{"model": "image classifier", "dataset": "retinal OCT scans (Kermany 2017)", "train_examples": 24607, "image_size": 32, "crop_scale_min": 1, "horizontal_flip": false, "color_jitter": 0.2, "cutout": 0.4, "targets": ["finding"], "num_classes": 4, "arch": "vit", "norm": "rmsnorm", "norm_position": "pre", "hidden_act": "gelu", "mlp_ratio": 2, "head_dim": 32, "fused_qkv": true, "bias": "all", "qk_norm": false, "parallel_block": false, "inner_norm": false, "drop_path": 0.1, "patch_size": [4, 4], "conv_stem": false, "layers": 10, "width": 384, "positions": "conv", "pooling": "mean", "register_tokens": 2, "label_smoothing": 0.1, "loss": "cross_entropy", "init": "trunc_normal_002", "residual_init": "zero_last", "optimizer": "soap", "beta2": 0.95, "learning_rate": 0.0012, "beta1": 0.95, "shampoo_beta": 0.95, "eps": 1e-08, "precondition_frequency": 10, "max_precond_dim": 1536, "one_sided": false, "adamw_lr_other_params": 0.0022, "max_grad_norm": 5.0, "max_steps": 14400, "batch_size": 256, "epochs": 149.8, "lr_schedule": "cosine", "final_lr_fraction": 0, "warmup_steps": 280, "weight_decay": 0.1, "adamw_weight_decay_other_params": 0.01}
Rows from block 5, named by matrix and row number. Rows with one number belong to one attention dimension. Each number is 50 + 15 x the weight over its row's rms, rounded and kept within 0 to 99. All counts start at 0. After the name is the row's rms in percent of the matrix's.
# q: attention query, key and value (stacked) (model.blocks.5.attn.qkv.weight, 1152x384, the q third), inputs 0-95
# k: attention query, key and value (stacked) (model.blocks.5.attn.qkv.weight, 1152x384, the k third), inputs 0-95
q.301 100:58 75 64 42 48 36 35 41 58 35 22 56 53 63 33 78 77 28 54 24 60 29 53 56 32 45 57 55 52 66 70 48 47 73 63 42 39 44 54 27 62 65 65 69 65 37 66 60 55 38 59 54 58 65 51 91 41 49 36 42 43 69 29 53 68 72 23 88 50 58 51 54 54 49 35 41 04 52 49 39 55 30 56 52 25 43 36 73 57 66 62 35 32 64 68 37
k.301 102:63 42 56 51 05 72 43 46 29 32 34 53 86 45 52 47 60 55 36 56 50 50 40 33 61 59 58 17 54 22 34 40 84 35 27 54 56 38 38 54 55 35 74 55 53 49 51 56 50 42 68 41 48 26 53 55 88 41 74 33 53 79 69 34 69 44 61 28 44 39 83 38 67 43 67 32 24 42 22 41 64 37 51 35 67 19 42 35 63 56 62 29 69 14 80 62
q.302 093:56 31 43 54 48 54 43 60 37 58 36 64 28 50 40 52 51 54 75 54 62 46 66 67 68 70 77 62 40 57 51 52 64 39 65 27 46 36 48 80 49 45 12 65 49 66 79 48 46 51 48 41 21 47 47 57 42 35 39 41 64 81 69 54 46 25 58 64 31 38 33 55 41 50 41 40 80 73 30 54 81 62 76 63 34 49 70 40 25 46 58 47 78 67 46 52
k.302 097:45 69 53 51 47 45 69 68 53 37 63 42 58 54 46 41 53 54 67 36 50 61 69 52 53 31 60 52 43 18 47 53 71 42 59 52 48 55 46 54 46 93 53 60 29 31 53 51 26 68 72 57 47 59 42 26 21 45 24 39 50 49 26 12 75 38 45 54 53 56 64 55 58 56 67 21 29 62 95 61 82 43 51 29 55 74 63 41 33 84 24 69 45 41 42 58
q.303 104:34 25 81 33 64 36 17 57 51 59 59 62 56 56 57 65 52 24 47 59 80 26 55 48 61 63 34 50 55 40 54 40 63 54 44 48 43 69 41 72 65 63 47 52 44 25 76 69 42 43 47 48 42 71 45 65 45 47 26 38 56 46 22 52 31 47 55 62 63 43 56 44 30 67 47 58 49 53 52 69 82 38 43 40 64 69 55 57 36 58 13 68 67 59 64 44
k.303 108:73 37 50 48 35 31 64 24 59 54 05 58 57 12 46 47 69 44 49 38 42 51 32 60 47 48 28 34 39 41 42 68 20 42 34 27 52 67 61 58 50 85 42 48 59 75 42 54 48 54 77 42 60 29 44 43 32 64 61 56 57 32 49 39 48 44 37 41 46 61 37 60 50 73 73 56 56 47 54 20 30 46 51 16 58 53 43 13 41 46 56 22 66 22 32 56
q.304 109:62 25 25 23 52 54 47 69 66 51 32 46 41 45 61 56 19 53 71 50 71 52 56 69 61 54 32 49 62 67 47 11 55 65 52 70 75 56 53 58 55 40 32 86 57 49 79 37 41 41 21 72 52 56 44 47 46 39 33 39 24 30 44 52 42 10 49 46 51 51 40 47 32 59 54 48 67 56 24 31 50 47 23 50 59 59 45 66 52 30 50 30 67 37 51 41
k.304 110:40 39 62 49 79 28 37 41 60 54 29 53 52 42 52 30 54 64 55 86 37 70 40 41 13 79 40 62 71 53 44 53 57 46 48 61 42 74 43 35 87 74 54 23 39 51 88 60 42 60 28 59 52 52 59 43 39 55 50 97 39 78 49 54 48 36 45 51 68 81 23 58 49 50 52 42 35 62 43 57 26 48 60 67 57 44 64 32 59 58 62 67 47 55 55 54
q.305 094:71 41 46 46 73 61 71 53 28 57 51 61 33 82 39 34 68 33 22 44 65 49 65 36 38 65 41 69 31 19 17 49 45 56 47 30 59 52 54 48 47 45 39 66 48 51 64 47 55 23 30 19 68 14 37 72 46 47 61 63 60 52 52 48 57 64 78 61 54 36 53 29 48 29 80 56 56 76 34 71 46 39 75 62 59 31 41 37 49 70 44 52 70 80 77 58
k.305 094:19 60 47 35 31 55 48 42 50 33 20 77 74 46 58 42 54 68 49 29 77 29 31 47 52 36 42 53 51 51 65 61 66 43 26 47 55 59 77 53 62 40 32 49 57 33 38 29 31 54 52 36 54 75 43 50 55 48 50 79 60 31 40 49 71 52 36 26 70 51 70 44 67 51 83 66 63 63 22 73 56 39 48 26 66 76 65 29 40 60 42 42 23 71 37 46
q.306 104:62 54 47 47 60 50 59 61 29 47 30 71 32 61 45 49 42 49 46 48 64 50 58 42 38 36 51 40 50 61 15 50 20 59 41 20 55 33 34 45 52 59 47 47 35 28 62 43 69 34 61 28 60 43 30 53 54 50 34 42 79 49 30 12 47 34 46 39 69 51 55 59 37 32 58 63 35 62 28 40 66 47 49 63 54 76 32 34 56 49 67 27 55 72 22 37
k.306 103:48 36 51 48 23 52 12 33 46 72 31 42 34 38 63 61 38 69 49 61 41 55 53 53 59 65 38 30 33 26 49 39 52 55 76 83 48 35 46 52 41 64 67 34 47 44 32 57 56 42 61 51 67 52 57 68 48 52 57 29 39 43 66 77 54 39 54 21 56 51 75 46 38 60 69 43 47 16 52 61 55 30 50 58 49 45 59 33 44 63 62 45 48 73 60 44
q.307 106:44 36 41 57 69 55 48 56 47 25 65 34 64 57 36 52 55 47 41 47 55 20 47 54 41 35 34 41 60 57 54 57 51 57 71 35 71 75 67 59 64 48 65 64 44 50 45 32 59 55 35 61 60 51 19 39 52 15 58 61 20 76 54 60 63 79 63 60 58 32 60 63 50 69 52 41 52 53 37 34 47 55 72 46 34 76 60 16 74 50 71 40 35 70 40 75
k.307 104:52 26 42 71 75 47 85 61 16 49 44 45 18 61 46 50 46 74 61 59 65 62 47 37 72 39 63 57 71 49 70 63 57 38 70 47 47 39 63 41 75 34 25 62 57 48 67 41 11 48 58 45 67 54 41 23 69 36 39 44 53 53 32 57 50 31 70 42 32 47 47 62 34 67 47 43 67 51 46 58 51 62 39 61 52 45 04 47 66 49 67 35 58 55 57 34
q.308 104:67 36 74 46 93 46 21 37 39 16 51 67 27 44 64 54 34 40 56 42 61 54 35 36 39 50 35 61 39 42 41 68 62 59 44 68 75 63 40 57 78 21 57 18 33 54 31 20 57 47 54 51 50 51 72 51 29 60 52 48 49 57 53 27 30 46 39 57 41 43 38 47 42 18 15 56 61 34 49 55 47 34 47 55 57 47 64 56 71 66 48 53 57 76 40 63
k.308 107:53 30 49 47 46 53 38 22 44 65 48 60 18 49 44 72 39 36 53 65 77 55 53 52 31 40 74 47 68 40 50 30 55 68 47 30 51 42 42 71 47 36 47 59 54 35 49 27 80 41 60 75 40 56 54 63 62 29 46 30 58 54 56 62 53 58 42 37 59 45 52 50 42 43 37 41 66 64 34 54 57 27 66 68 37 39 72 66 29 53 53 40 34 33 45 45
q.309 099:68 65 45 50 68 70 36 48 50 65 42 48 52 50 40 61 18 19 49 65 57 45 41 52 42 59 33 50 54 56 56 39 53 43 31 38 20 65 44 71 82 54 34 43 46 69 57 76 55 33 76 37 61 44 48 56 53 47 67 38 51 50 48 42 57 62 25 43 42 54 65 32 35 53 23 48 53 39 40 51 58 50 43 41 72 51 54 30 56 48 73 61 16 56 58 63
k.309 104:54 33 57 56 19 44 39 52 40 47 45 55 49 50 67 43 78 25 21 44 53 75 61 59 54 53 44 21 31 39 65 61 55 29 47 38 53 39 60 52 54 73 51 50 61 32 65 76 51 51 63 39 22 28 99 43 46 56 33 53 51 28 43 59 74 21 43 36 54 64 63 56 16 63 39 70 46 24 64 49 70 61 64 45 45 36 15 32 65 60 58 36 30 59 52 56
q.310 096:48 32 57 56 27 42 36 48 79 43 39 49 53 45 63 52 77 20 65 37 61 54 43 67 61 36 63 49 96 57 40 51 60 10 68 54 34 58 40 35 67 37 56 54 69 44 67 36 37 38 64 62 53 66 83 30 54 85 69 14 45 37 40 61 50 56 52 48 62 30 44 76 51 67 70 46 66 85 53 47 45 45 61 53 54 53 25 51 17 67 04 48 35 32 33 57
k.310 100:57 58 44 50 39 63 65 49 34 22 77 38 37 36 40 50 63 87 27 33 51 71 38 51 56 54 43 63 26 48 50 54 66 22 39 57 61 75 55 51 55 33 54 41 41 48 60 52 58 29 38 57 49 51 24 54 68 59 41 40 77 45 51 21 38 64 33 88 61 42 58 44 49 47 38 23 23 45 46 46 47 24 43 41 50 13 14 16 52 41 65 53 44 28 71 38
q.311 098:68 32 48 46 59 57 20 38 57 65 51 40 64 54 59 50 49 63 27 45 33 64 66 33 49 84 48 44 43 60 76 80 32 62 34 59 67 44 67 30 74 39 38 43 62 52 20 63 47 49 52 34 45 26 26 46 30 23 18 23 60 48 81 34 50 46 38 51 51 29 66 67 52 35 60 56 22 29 49 33 50 40 43 34 58 91 67 68 41 35 68 47 62 34 43 42
k.311 101:38 68 57 52 41 38 40 52 49 68 55 27 71 56 24 79 35 42 61 56 70 16 61 38 22 33 54 44 36 39 52 51 35 54 68 18 32 47 53 50 45 84 81 42 47 24 31 20 36 62 69 35 62 60 50 75 44 47 42 45 41 57 61 41 58 54 71 53 61 53 44 67 63 63 62 80 44 52 65 27 55 64 27 60 52 47 81 31 36 68 81 71 51 34 37 45
q.312 110:46 18 61 52 31 53 53 47 70 74 49 58 54 49 45 50 47 60 58 70 64 57 48 51 66 32 75 52 32 35 41 05 31 39 57 55 51 31 56 44 71 50 50 86 29 42 53 66 81 38 56 42 64 77 18 75 42 35 62 25 48 71 75 52 67 53 39 60 59 25 60 35 41 71 42 54 51 76 41 50 20 33 49 69 51 42 36 55 35 65 50 71 33 41 49 54
k.312 115:44 37 45 40 24 53 43 40 11 55 31 45 36 69 60 63 57 54 70 39 52 79 32 37 43 30 47 49 49 32 55 43 43 45 77 36 81 51 70 44 59 41 37 32 52 46 42 26 12 35 39 61 68 34 64 34 43 31 83 67 54 55 65 46 53 31 36 48 63 40 41 34 52 60 51 42 44 19 45 62 35 34 68 50 54 35 36 72 49 21 65 33 41 78 54 45
q.313 105:23 55 27 28 47 47 37 65 17 63 45 40 49 35 49 61 45 56 43 27 65 64 53 64 60 48 76 57 76 38 39 20 51 41 45 53 38 44 57 56 63 29 29 22 51 72 35 29 79 29 55 59 20 73 42 54 65 30 40 40 49 73 37 69 54 53 32 49 45 91 75 41 58 63 50 63 36 36 55 58 57 44 38 19 69 60 72 46 54 58 52 53 77 53 47 76
k.313 109:42 50 71 14 58 72 35 62 45 50 66 66 36 38 51 45 34 48 62 63 59 43 65 60 64 40 53 25 72 39 66 71 37 36 53 59 34 41 69 77 74 85 71 60 42 61 44 40 75 54 72 67 54 63 31 38 49 48 59 42 36 44 41 47 44 12 60 23 26 57 26 32 43 41 40 17 52 40 54 73 44 51 55 45 38 29 54 35 62 81 60 49 55 41 30 67
q.314 103:61 74 85 30 64 50 44 52 51 39 62 55 60 76 73 56 62 27 64 42 42 66 40 51 49 62 55 19 55 48 45 51 48 42 40 49 36 36 61 51 80 35 22 43 51 64 63 56 54 35 40 52 26 55 81 44 53 59 32 44 54 47 58 39 57 41 26 42 47 78 55 49 48 52 57 86 53 42 47 62 44 58 58 74 69 67 56 67 57 42 60 45 66 46 46 62
k.314 110:67 28 61 51 31 79 30 45 33 38 42 48 48 48 51 60 37 35 58 46 75 57 44 65 21 52 27 46 38 56 42 43 63 58 33 29 46 53 56 58 37 23 60 46 55 23 34 79 61 29 45 56 54 42 37 88 47 66 62 37 47 33 52 35 47 37 41 44 90 52 30 41 47 49 33 48 59 54 30 77 68 56 58 43 59 77 55 58 82 49 42 54 35 53 53 41
q.315 093:51 47 72 44 53 54 41 73 52 50 27 55 37 58 45 45 66 39 56 50 58 62 49 45 47 58 28 68 52 64 37 65 38 58 57 36 51 80 48 34 30 77 33 47 49 32 35 34 45 69 57 53 57 62 44 65 70 51 18 57 29 35 35 31 41 67 87 62 45 59 70 59 36 35 53 51 35 50 67 72 40 50 56 69 74 59 72 32 86 55 60 44 73 56 71 52
k.315 100:52 42 57 39 51 75 42 27 47 79 61 32 71 51 74 49 50 60 57 43 21 60 43 42 62 45 49 52 53 63 47 75 41 42 37 75 34 64 48 27 25 55 50 28 53 55 34 57 50 53 78 30 59 54 48 58 52 74 69 32 30 53 57 42 22 62 41 21 63 56 62 62 54 52 35 73 47 79 26 48 32 64 56 46 65 56 54 51 53 41 30 59 39 55 43 52
q.316 104:49 45 68 36 34 44 50 43 70 38 57 42 72 62 76 62 46 12 36 48 40 49 25 55 28 58 57 39 35 62 32 59 54 40 55 67 46 25 50 78 38 46 59 40 52 69 43 75 28 37 71 56 60 55 65 41 67 51 70 51 76 72 65 71 41 37 50 37 74 30 51 46 42 50 45 40 48 58 65 56 51 56 46 45 68 56 52 70 24 44 43 57 18 36 42 47
k.316 101:56 42 38 64 28 61 61 40 48 39 38 57 57 42 79 15 66 59 09 35 36 68 84 80 45 42 57 56 45 51 49 36 58 33 38 45 57 26 60 37 59 54 46 64 53 63 49 35 66 45 40 34 62 63 38 54 42 36 48 59 48 52 64 54 52 58 52 73 29 52 64 34 44 63 67 59 21 29 33 38 66 23 49 61 34 60 47 40 45 25 73 54 77 29 40 68
q.317 110:31 59 42 23 29 57 63 45 24 34 17 33 52 38 78 42 52 51 42 31 67 43 53 41 47 59 76 54 41 33 54 32 57 53 56 47 66 34 52 53 62 30 58 64 68 44 64 36 53 58 77 46 36 41 70 56 45 59 47 42 65 65 57 35 80 51 41 17 58 28 64 58 28 53 64 51 35 39 65 31 40 85 43 46 44 49 54 49 29 51 35 48 60 43 34 52
k.317 105:52 89 51 58 61 47 44 59 25 55 67 49 97 25 70 44 53 91 52 52 56 51 40 44 53 54 46 47 26 43 57 52 67 53 26 32 88 49 75 52 47 45 23 48 44 52 69 43 43 45 47 46 61 41 63 62 74 33 38 69 67 55 27 49 57 27 67 77 40 27 55 40 50 35 42 21 48 55 27 70 49 63 57 51 71 41 63 29 41 66 85 46 53 48 76 46
q.318 109:20 26 58 47 37 55 25 51 33 41 38 44 51 64 36 58 45 64 50 31 40 58 40 43 58 44 69 50 38 68 30 57 37 33 64 61 38 40 66 16 55 50 59 70 53 60 19 69 47 58 37 43 29 50 45 57 75 74 48 59 30 48 65 39 41 49 62 57 36 39 41 65 51 34 37 49 52 50 40 83 32 44 60 63 56 48 58 46 59 73 28 33 33 47 67 33
k.318 104:75 63 80 58 51 48 20 56 60 63 49 33 27 69 38 37 46 31 35 41 40 47 49 28 55 34 65 28 52 71 72 39 76 46 39 45 72 49 53 61 41 38 32 55 90 46 60 49 50 56 38 74 33 46 99 39 41 54 60 42 56 32 42 50 57 45 50 63 58 25 31 54 28 64 48 61 51 63 54 48 47 54 48 65 60 74 70 50 54 63 42 70 50 35 31 51
q.319 102:53 45 46 53 39 52 68 42 35 29 63 68 60 68 50 53 40 37 65 65 51 51 49 42 34 59 24 48 47 57 48 46 56 27 33 46 53 61 24 68 71 63 47 64 68 39 65 81 43 46 51 42 65 55 45 46 70 82 62 50 61 21 70 28 70 23 65 57 41 15 72 47 72 40 33 46 47 66 79 63 54 69 43 53 50 38 38 48 37 35 55 18 22 71 48 54
k.319 110:83 54 58 51 63 37 36 59 28 53 19 72 69 90 54 34 85 54 63 68 63 54 78 57 51 81 67 31 45 45 58 71 51 49 46 35 47 57 71 69 37 59 35 55 71 21 64 35 15 53 36 24 54 27 62 64 52 44 59 43 54 33 60 44 36 51 52 43 44 40 64 44 62 69 13 49 59 20 51 66 41 35 44 61 51 50 25 56 70 36 54 49 56 57 42 50
q.320 085:16 49 56 67 56 44 31 61 68 55 49 21 40 79 30 47 40 67 78 43 48 27 38 45 32 57 25 56 52 41 80 48 69 39 45 51 57 60 60 62 54 39 24 96 49 51 33 45 35 51 58 37 68 56 35 43 57 43 56 31 51 50 73 29 36 60 60 59 59 60 43 55 48 20 61 50 42 54 43 48 79 68 62 20 50 29 33 32 32 71 60 36 29 53 98 55
k.320 093:56 47 27 46 37 53 76 23 71 39 44 49 56 62 64 80 34 44 57 66 60 27 70 39 54 31 61 64 82 59 69 45 50 44 25 77 62 49 22 37 55 27 48 47 52 29 45 46 53 48 26 29 50 48 42 48 58 31 55 16 54 57 32 56 62 88 78 55 71 65 37 62 63 21 47 35 60 64 53 46 55 58 37 55 53 54 27 62 52 33 77 63 35 35 32 63
q.321 085:50 59 52 99 28 29 37 28 18 66 38 61 34 71 00 64 51 61 36 21 35 72 60 46 34 65 29 45 48 45 46 41 25 38 38 48 45 42 71 53 40 47 59 29 48 52 45 48 61 48 41 64 33 48 14 62 70 58 50 46 53 55 41 50 46 52 75 53 44 95 49 36 61 36 44 45 48 28 60 52 49 51 39 44 78 42 30 66 47 54 76 60 47 83 47 43
k.321 093:74 68 56 67 38 65 24 62 86 55 49 58 38 74 61 49 59 43 35 50 56 40 49 70 68 55 48 56 52 41 44 70 53 52 79 54 31 56 56 46 01 36 53 54 76 37 35 58 47 70 84 53 35 65 68 50 27 62 61 61 44 43 26 41 71 64 55 67 47 44 58 44 67 67 41 58 67 39 40 36 38 71 69 53 45 64 25 68 79 54 81 69 45 48 40 65
q.322 091:66 15 63 49 58 44 53 70 83 52 68 73 47 59 37 54 35 29 39 42 75 42 43 66 35 25 46 38 16 39 21 69 55 47 63 83 40 59 36 44 37 65 28 29 93 67 10 60 53 31 43 43 66 54 28 60 61 29 37 40 64 51 56 41 39 47 39 64 76 67 36 70 62 59 66 61 45 57 46 32 62 80 50 51 56 72 53 49 44 38 31 36 43 66 41 56
k.322 097:40 35 37 58 54 28 76 58 72 26 70 78 56 67 61 56 43 67 66 54 61 26 76 39 68 33 42 58 59 39 56 66 18 71 67 43 34 42 43 53 50 73 63 51 34 59 69 51 59 56 58 46 38 59 43 81 19 54 60 46 48 53 21 78 62 64 19 82 49 48 39 48 50 53 57 74 65 63 25 50 39 86 32 67 45 60 41 78 25 56 41 54 34 46 45 28
q.323 095:76 35 34 49 55 58 53 76 58 47 26 50 41 74 65 39 20 50 50 63 34 19 34 23 24 55 35 41 70 74 71 33 65 64 64 65 47 59 70 65 44 31 56 55 68 52 27 73 51 26 60 62 54 49 44 60 30 54 25 69 52 26 52 57 47 37 45 70 39 17 37 49 36 69 45 46 60 50 36 49 49 55 69 38 21 57 54 44 43 48 40 36 59 23 13 50
k.323 096:48 34 62 65 77 46 52 16 38 70 55 48 64 77 38 53 44 21 56 44 43 15 44 26 33 37 45 31 82 25 38 72 29 44 50 68 66 58 21 53 63 49 34 51 40 43 49 64 48 42 35 54 67 33 44 50 47 28 50 19 36 37 39 50 27 35 33 66 42 23 61 73 50 46 60 78 50 69 37 81 81 62 85 54 27 16 51 66 31 62 47 53 73 65 40 61
q.324 087:70 58 44 50 53 33 43 51 14 64 47 51 46 43 14 35 58 43 33 48 37 50 51 72 54 23 76 70 38 56 48 40 79 44 53 54 61 75 35 59 58 18 57 31 78 67 60 60 98 42 60 48 66 42 20 49 52 62 70 64 44 49 26 66 46 55 39 58 57 34 61 20 98 50 34 24 47 38 55 27 48 63 51 82 32 67 40 46 51 49 66 59 45 49 56 40
k.324 092:44 14 66 65 58 38 47 50 63 54 59 30 68 26 33 37 36 23 59 94 40 67 47 41 53 63 35 38 45 78 41 56 35 47 27 69 42 54 50 59 41 61 59 47 55 72 32 43 47 38 56 45 30 56 38 42 53 35 59 40 51 58 45 54 59 48 45 70 58 31 59 71 73 27 43 38 33 71 49 75 71 50 69 67 35 45 62 56 46 50 41 63 47 53 17 49
q.325 097:52 37 29 30 82 31 74 20 35 63 15 73 26 44 41 36 49 39 71 50 68 52 42 70 67 57 51 51 57 52 16 76 40 44 53 53 48 49 65 40 67 41 61 30 45 59 82 73 45 34 07 41 55 83 81 29 99 37 55 37 47 61 89 44 43 50 65 63 36 48 81 64 30 57 48 75 46 53 53 23 46 47 46 72 36 62 51 41 47 42 53 33 36 52 63 52
k.325 104:34 49 48 50 41 55 44 64 62 63 44 51 54 48 44 19 62 29 55 67 49 30 60 62 62 66 43 49 35 17 62 28 37 59 41 46 65 42 52 54 41 81 57 31 36 58 62 49 75 64 74 43 39 52 32 75 56 55 47 49 44 64 57 70 14 56 22 22 38 42 62 29 55 30 38 51 38 28 28 52 54 48 62 66 65 67 49 32 71 30 67 47 36 62 41 63
q.326 088:36 70 74 36 55 34 28 76 61 66 43 20 63 28 71 36 45 38 31 52 48 58 53 73 63 61 05 68 71 21 72 50 37 52 53 57 67 54 81 53 51 56 47 72 42 59 56 53 67 36 60 73 40 49 58 49 42 51 38 31 37 52 41 54 56 58 32 56 50 58 73 34 55 58 48 31 38 35 52 59 50 62 24 52 39 25 46 65 75 56 59 82 44 45 29 61
k.326 094:45 33 79 43 66 53 29 50 86 42 48 46 46 43 66 65 70 69 44 52 79 50 80 50 66 31 41 86 57 39 27 55 59 17 39 38 46 74 46 35 43 35 69 36 37 42 38 47 60 66 28 58 57 09 65 18 49 62 51 60 60 06 44 42 55 47 81 50 41 38 56 56 45 11 45 52 75 35 58 29 35 51 66 47 58 54 39 61 48 61 56 49 52 10 28 73
q.327 093:60 16 25 10 62 36 35 54 11 60 25 82 41 41 81 06 58 51 51 39 58 74 48 46 49 27 37 33 37 46 55 71 52 47 57 52 28 79 65 39 72 78 67 41 60 87 29 56 44 65 41 52 62 64 30 52 47 25 40 44 61 56 51 38 46 39 58 43 68 60 60 52 58 43 54 53 51 35 59 14 60 72 24 77 46 73 47 69 72 26 47 56 42 55 61 86
k.327 100:43 35 45 46 77 68 46 42 78 47 55 72 38 81 64 44 52 67 60 61 39 46 49 56 57 41 67 61 80 55 22 52 09 71 49 51 37 50 48 39 66 58 75 60 10 60 75 38 38 65 40 64 48 56 39 60 50 45 49 30 47 33 51 79 47 83 40 22 63 44 48 24 79 38 57 54 74 28 61 55 45 69 59 59 46 42 47 46 41 23 66 27 51 48 59 46
q.328 090:73 34 65 25 51 41 33 61 55 75 58 54 93 43 55 40 51 63 49 76 62 38 70 58 54 56 37 36 45 30 64 42 26 53 41 49 64 56 45 49 79 36 34 79 12 64 48 40 26 57 64 59 69 62 34 40 69 58 65 48 36 43 55 51 51 39 37 80 58 69 37 39 51 47 57 70 65 51 56 31 80 29 69 40 30 57 58 63 38 82 32 80 47 62 28 52
k.328 093:43 54 63 51 45 71 43 62 54 56 50 35 44 55 52 34 75 67 46 46 71 80 34 81 69 39 20 57 41 38 53 38 66 58 74 66 39 46 30 68 51 38 83 28 35 34 78 42 55 26 60 43 46 43 70 77 37 57 49 28 34 47 53 32 53 75 49 40 30 36 74 47 59 34 53 53 43 57 52 40 42 55 68 32 51 58 61 45 48 51 64 72 45 52 64 49
q.329 098:36 19 51 54 77 76 12 39 52 61 50 46 43 38 74 45 56 31 40 26 44 56 69 67 42 32 60 33 29 46 43 66 54 17 46 47 60 23 66 41 29 33 67 43 22 27 33 57 55 24 42 48 35 49 24 51 67 50 60 19 38 73 36 57 40 27 53 35 47 67 33 56 72 29 62 34 51 57 42 43 50 24 51 53 24 48 40 30 41 54 66 29 63 45 78 44
k.329 102:64 63 69 55 49 67 28 61 73 78 16 68 61 75 53 53 70 49 77 60 30 55 40 49 31 30 51 75 55 58 49 41 63 50 46 39 53 64 23 59 53 41 61 68 39 48 28 48 51 67 25 34 69 49 29 39 22 53 65 63 43 48 51 68 43 52 20 24 54 49 18 42 67 51 63 14 54 28 31 61 45 51 47 62 56 37 62 43 49 48 56 13 53 49 50 19
q.330 084:55 56 41 57 74 34 38 26 55 49 15 66 50 35 60 25 38 82 32 43 57 59 59 31 51 63 63 42 73 56 59 51 54 67 69 36 74 34 75 46 43 16 47 40 30 49 28 37 64 50 45 64 86 45 60 58 43 86 66 72 66 42 34 40 38 68 43 58 80 21 71 40 45 44 42 41 47 28 43 71 50 41 38 45 26 47 47 80 47 43 64 52 44 68 39 31
k.330 092:75 34 76 52 78 44 20 50 67 58 46 80 64 52 44 27 62 25 40 76 50 21 47 43 33 51 45 56 49 35 37 50 45 54 41 32 43 40 68 67 64 27 54 39 34 43 40 29 11 38 49 33 55 41 65 66 54 79 49 57 45 43 59 43 23 47 63 57 41 38 55 41 29 41 51 60 73 29 33 53 50 55 89 75 57 50 47 54 27 26 56 62 65 55 39 57
q.331 098:55 36 70 64 52 45 67 40 68 30 41 52 36 66 36 50 52 13 42 54 53 51 52 40 79 24 51 28 54 30 56 48 14 55 13 32 52 43 53 20 37 42 63 66 40 39 66 55 74 50 56 45 47 67 51 57 66 53 56 39 41 56 55 27 56 37 40 44 35 54 39 73 40 34 53 40 56 48 47 77 36 28 38 54 52 38 57 38 57 52 61 48 37 54 44 25
k.331 101:54 83 45 47 43 57 47 62 73 65 32 76 45 30 41 45 40 55 31 45 58 38 43 60 35 48 43 70 55 66 49 30 60 30 65 52 67 36 33 65 45 66 45 43 68 54 52 50 55 38 65 75 81 38 65 32 54 63 75 46 32 48 48 58 55 32 53 60 59 74 64 57 30 68 64 42 58 47 56 46 19 70 52 31 62 40 58 46 59 46 33 57 46 34 54 69
q.332 086:45 23 70 25 26 69 51 52 57 54 49 49 52 56 69 66 34 70 50 45 39 40 42 68 56 55 31 33 79 67 93 60 59 48 64 68 69 54 31 80 51 51 41 80 49 70 48 56 70 67 28 31 68 55 77 54 49 59 53 54 56 23 89 39 46 55 50 48 46 53 42 33 62 68 41 83 70 58 43 49 55 18 59 50 28 47 66 43 35 53 53 37 75 35 50 65
k.332 094:39 40 48 66 44 49 81 72 38 52 68 76 32 63 58 32 38 52 57 29 41 29 45 59 48 43 57 39 56 51 31 41 57 47 44 60 57 48 12 62 53 60 51 40 59 54 60 78 53 79 38 54 29 54 53 58 17 34 45 43 67 71 60 50 66 45 36 48 29 56 69 50 67 64 45 51 25 66 58 62 58 49 25 37 60 55 52 65 23 23 20 49 74 69 45 56
q.333 090:48 59 34 30 23 58 48 54 49 69 38 34 54 32 54 65 52 69 49 11 44 67 66 60 24 55 69 20 47 41 48 78 53 58 63 66 45 67 63 51 50 44 58 40 45 50 73 55 62 55 36 60 68 46 61 60 55 48 61 39 24 39 77 52 76 66 27 52 36 40 68 18 53 75 44 61 64 68 36 32 49 44 19 56 48 58 47 55 65 27 58 64 39 43 63 52
k.333 094:78 37 69 68 36 46 29 53 84 70 48 53 42 46 38 34 62 54 57 71 49 69 56 58 24 21 51 37 34 33 44 84 38 47 45 35 53 30 58 30 63 55 42 54 42 50 69 55 44 53 54 28 31 58 47 54 76 30 55 62 57 47 67 44 63 47 79 58 47 30 40 60 52 15 51 25 22 34 74 38 38 59 78 39 37 63 44 59 49 50 41 52 62 58 51 33
q.334 088:53 69 33 58 74 46 46 42 12 44 40 43 48 36 57 42 43 48 45 60 58 37 50 45 57 53 55 40 34 37 29 32 47 45 69 53 40 21 39 36 52 55 32 35 41 37 62 66 42 34 67 33 40 39 62 42 64 41 41 48 61 24 47 49 59 37 59 67 51 52 43 31 72 25 76 34 78 55 80 57 40 20 42 29 72 32 36 45 47 46 54 31 31 61 35 51
k.334 097:58 45 58 46 65 62 63 89 73 51 55 66 48 28 54 54 52 27 42 56 66 13 33 44 61 47 76 72 50 62 50 59 51 55 64 30 42 67 72 85 52 65 60 21 61 61 47 48 68 38 69 31 54 48 50 26 41 34 70 62 37 52 46 36 55 54 28 26 69 29 51 49 46 74 35 73 34 25 65 50 63 59 63 44 61 56 65 43 58 72 50 62 36 48 35 47
q.335 089:45 45 37 51 78 52 38 48 63 76 62 77 58 47 44 43 64 49 82 61 42 39 58 54 51 34 60 35 41 23 28 51 32 55 66 56 73 43 48 23 59 62 39 36 74 42 43 35 61 61 22 63 28 72 58 32 56 52 50 38 49 84 53 23 43 68 39 44 34 47 71 44 45 51 71 50 52 51 79 37 49 37 59 43 53 51 75 53 62 34 77 33 43 27 62 59
k.335 092:45 57 59 50 19 53 42 50 73 55 16 46 63 20 53 29 72 43 75 85 49 60 54 46 50 45 51 54 39 39 33 39 56 23 50 17 88 67 53 56 53 73 59 15 57 93 23 42 77 51 46 64 83 59 42 60 55 69 57 79 41 49 34 60 41 34 48 56 48 60 33 39 99 48 54 46 42 67 30 61 39 48 69 61 44 53 41 28 57 53 67 61 36 52 62 26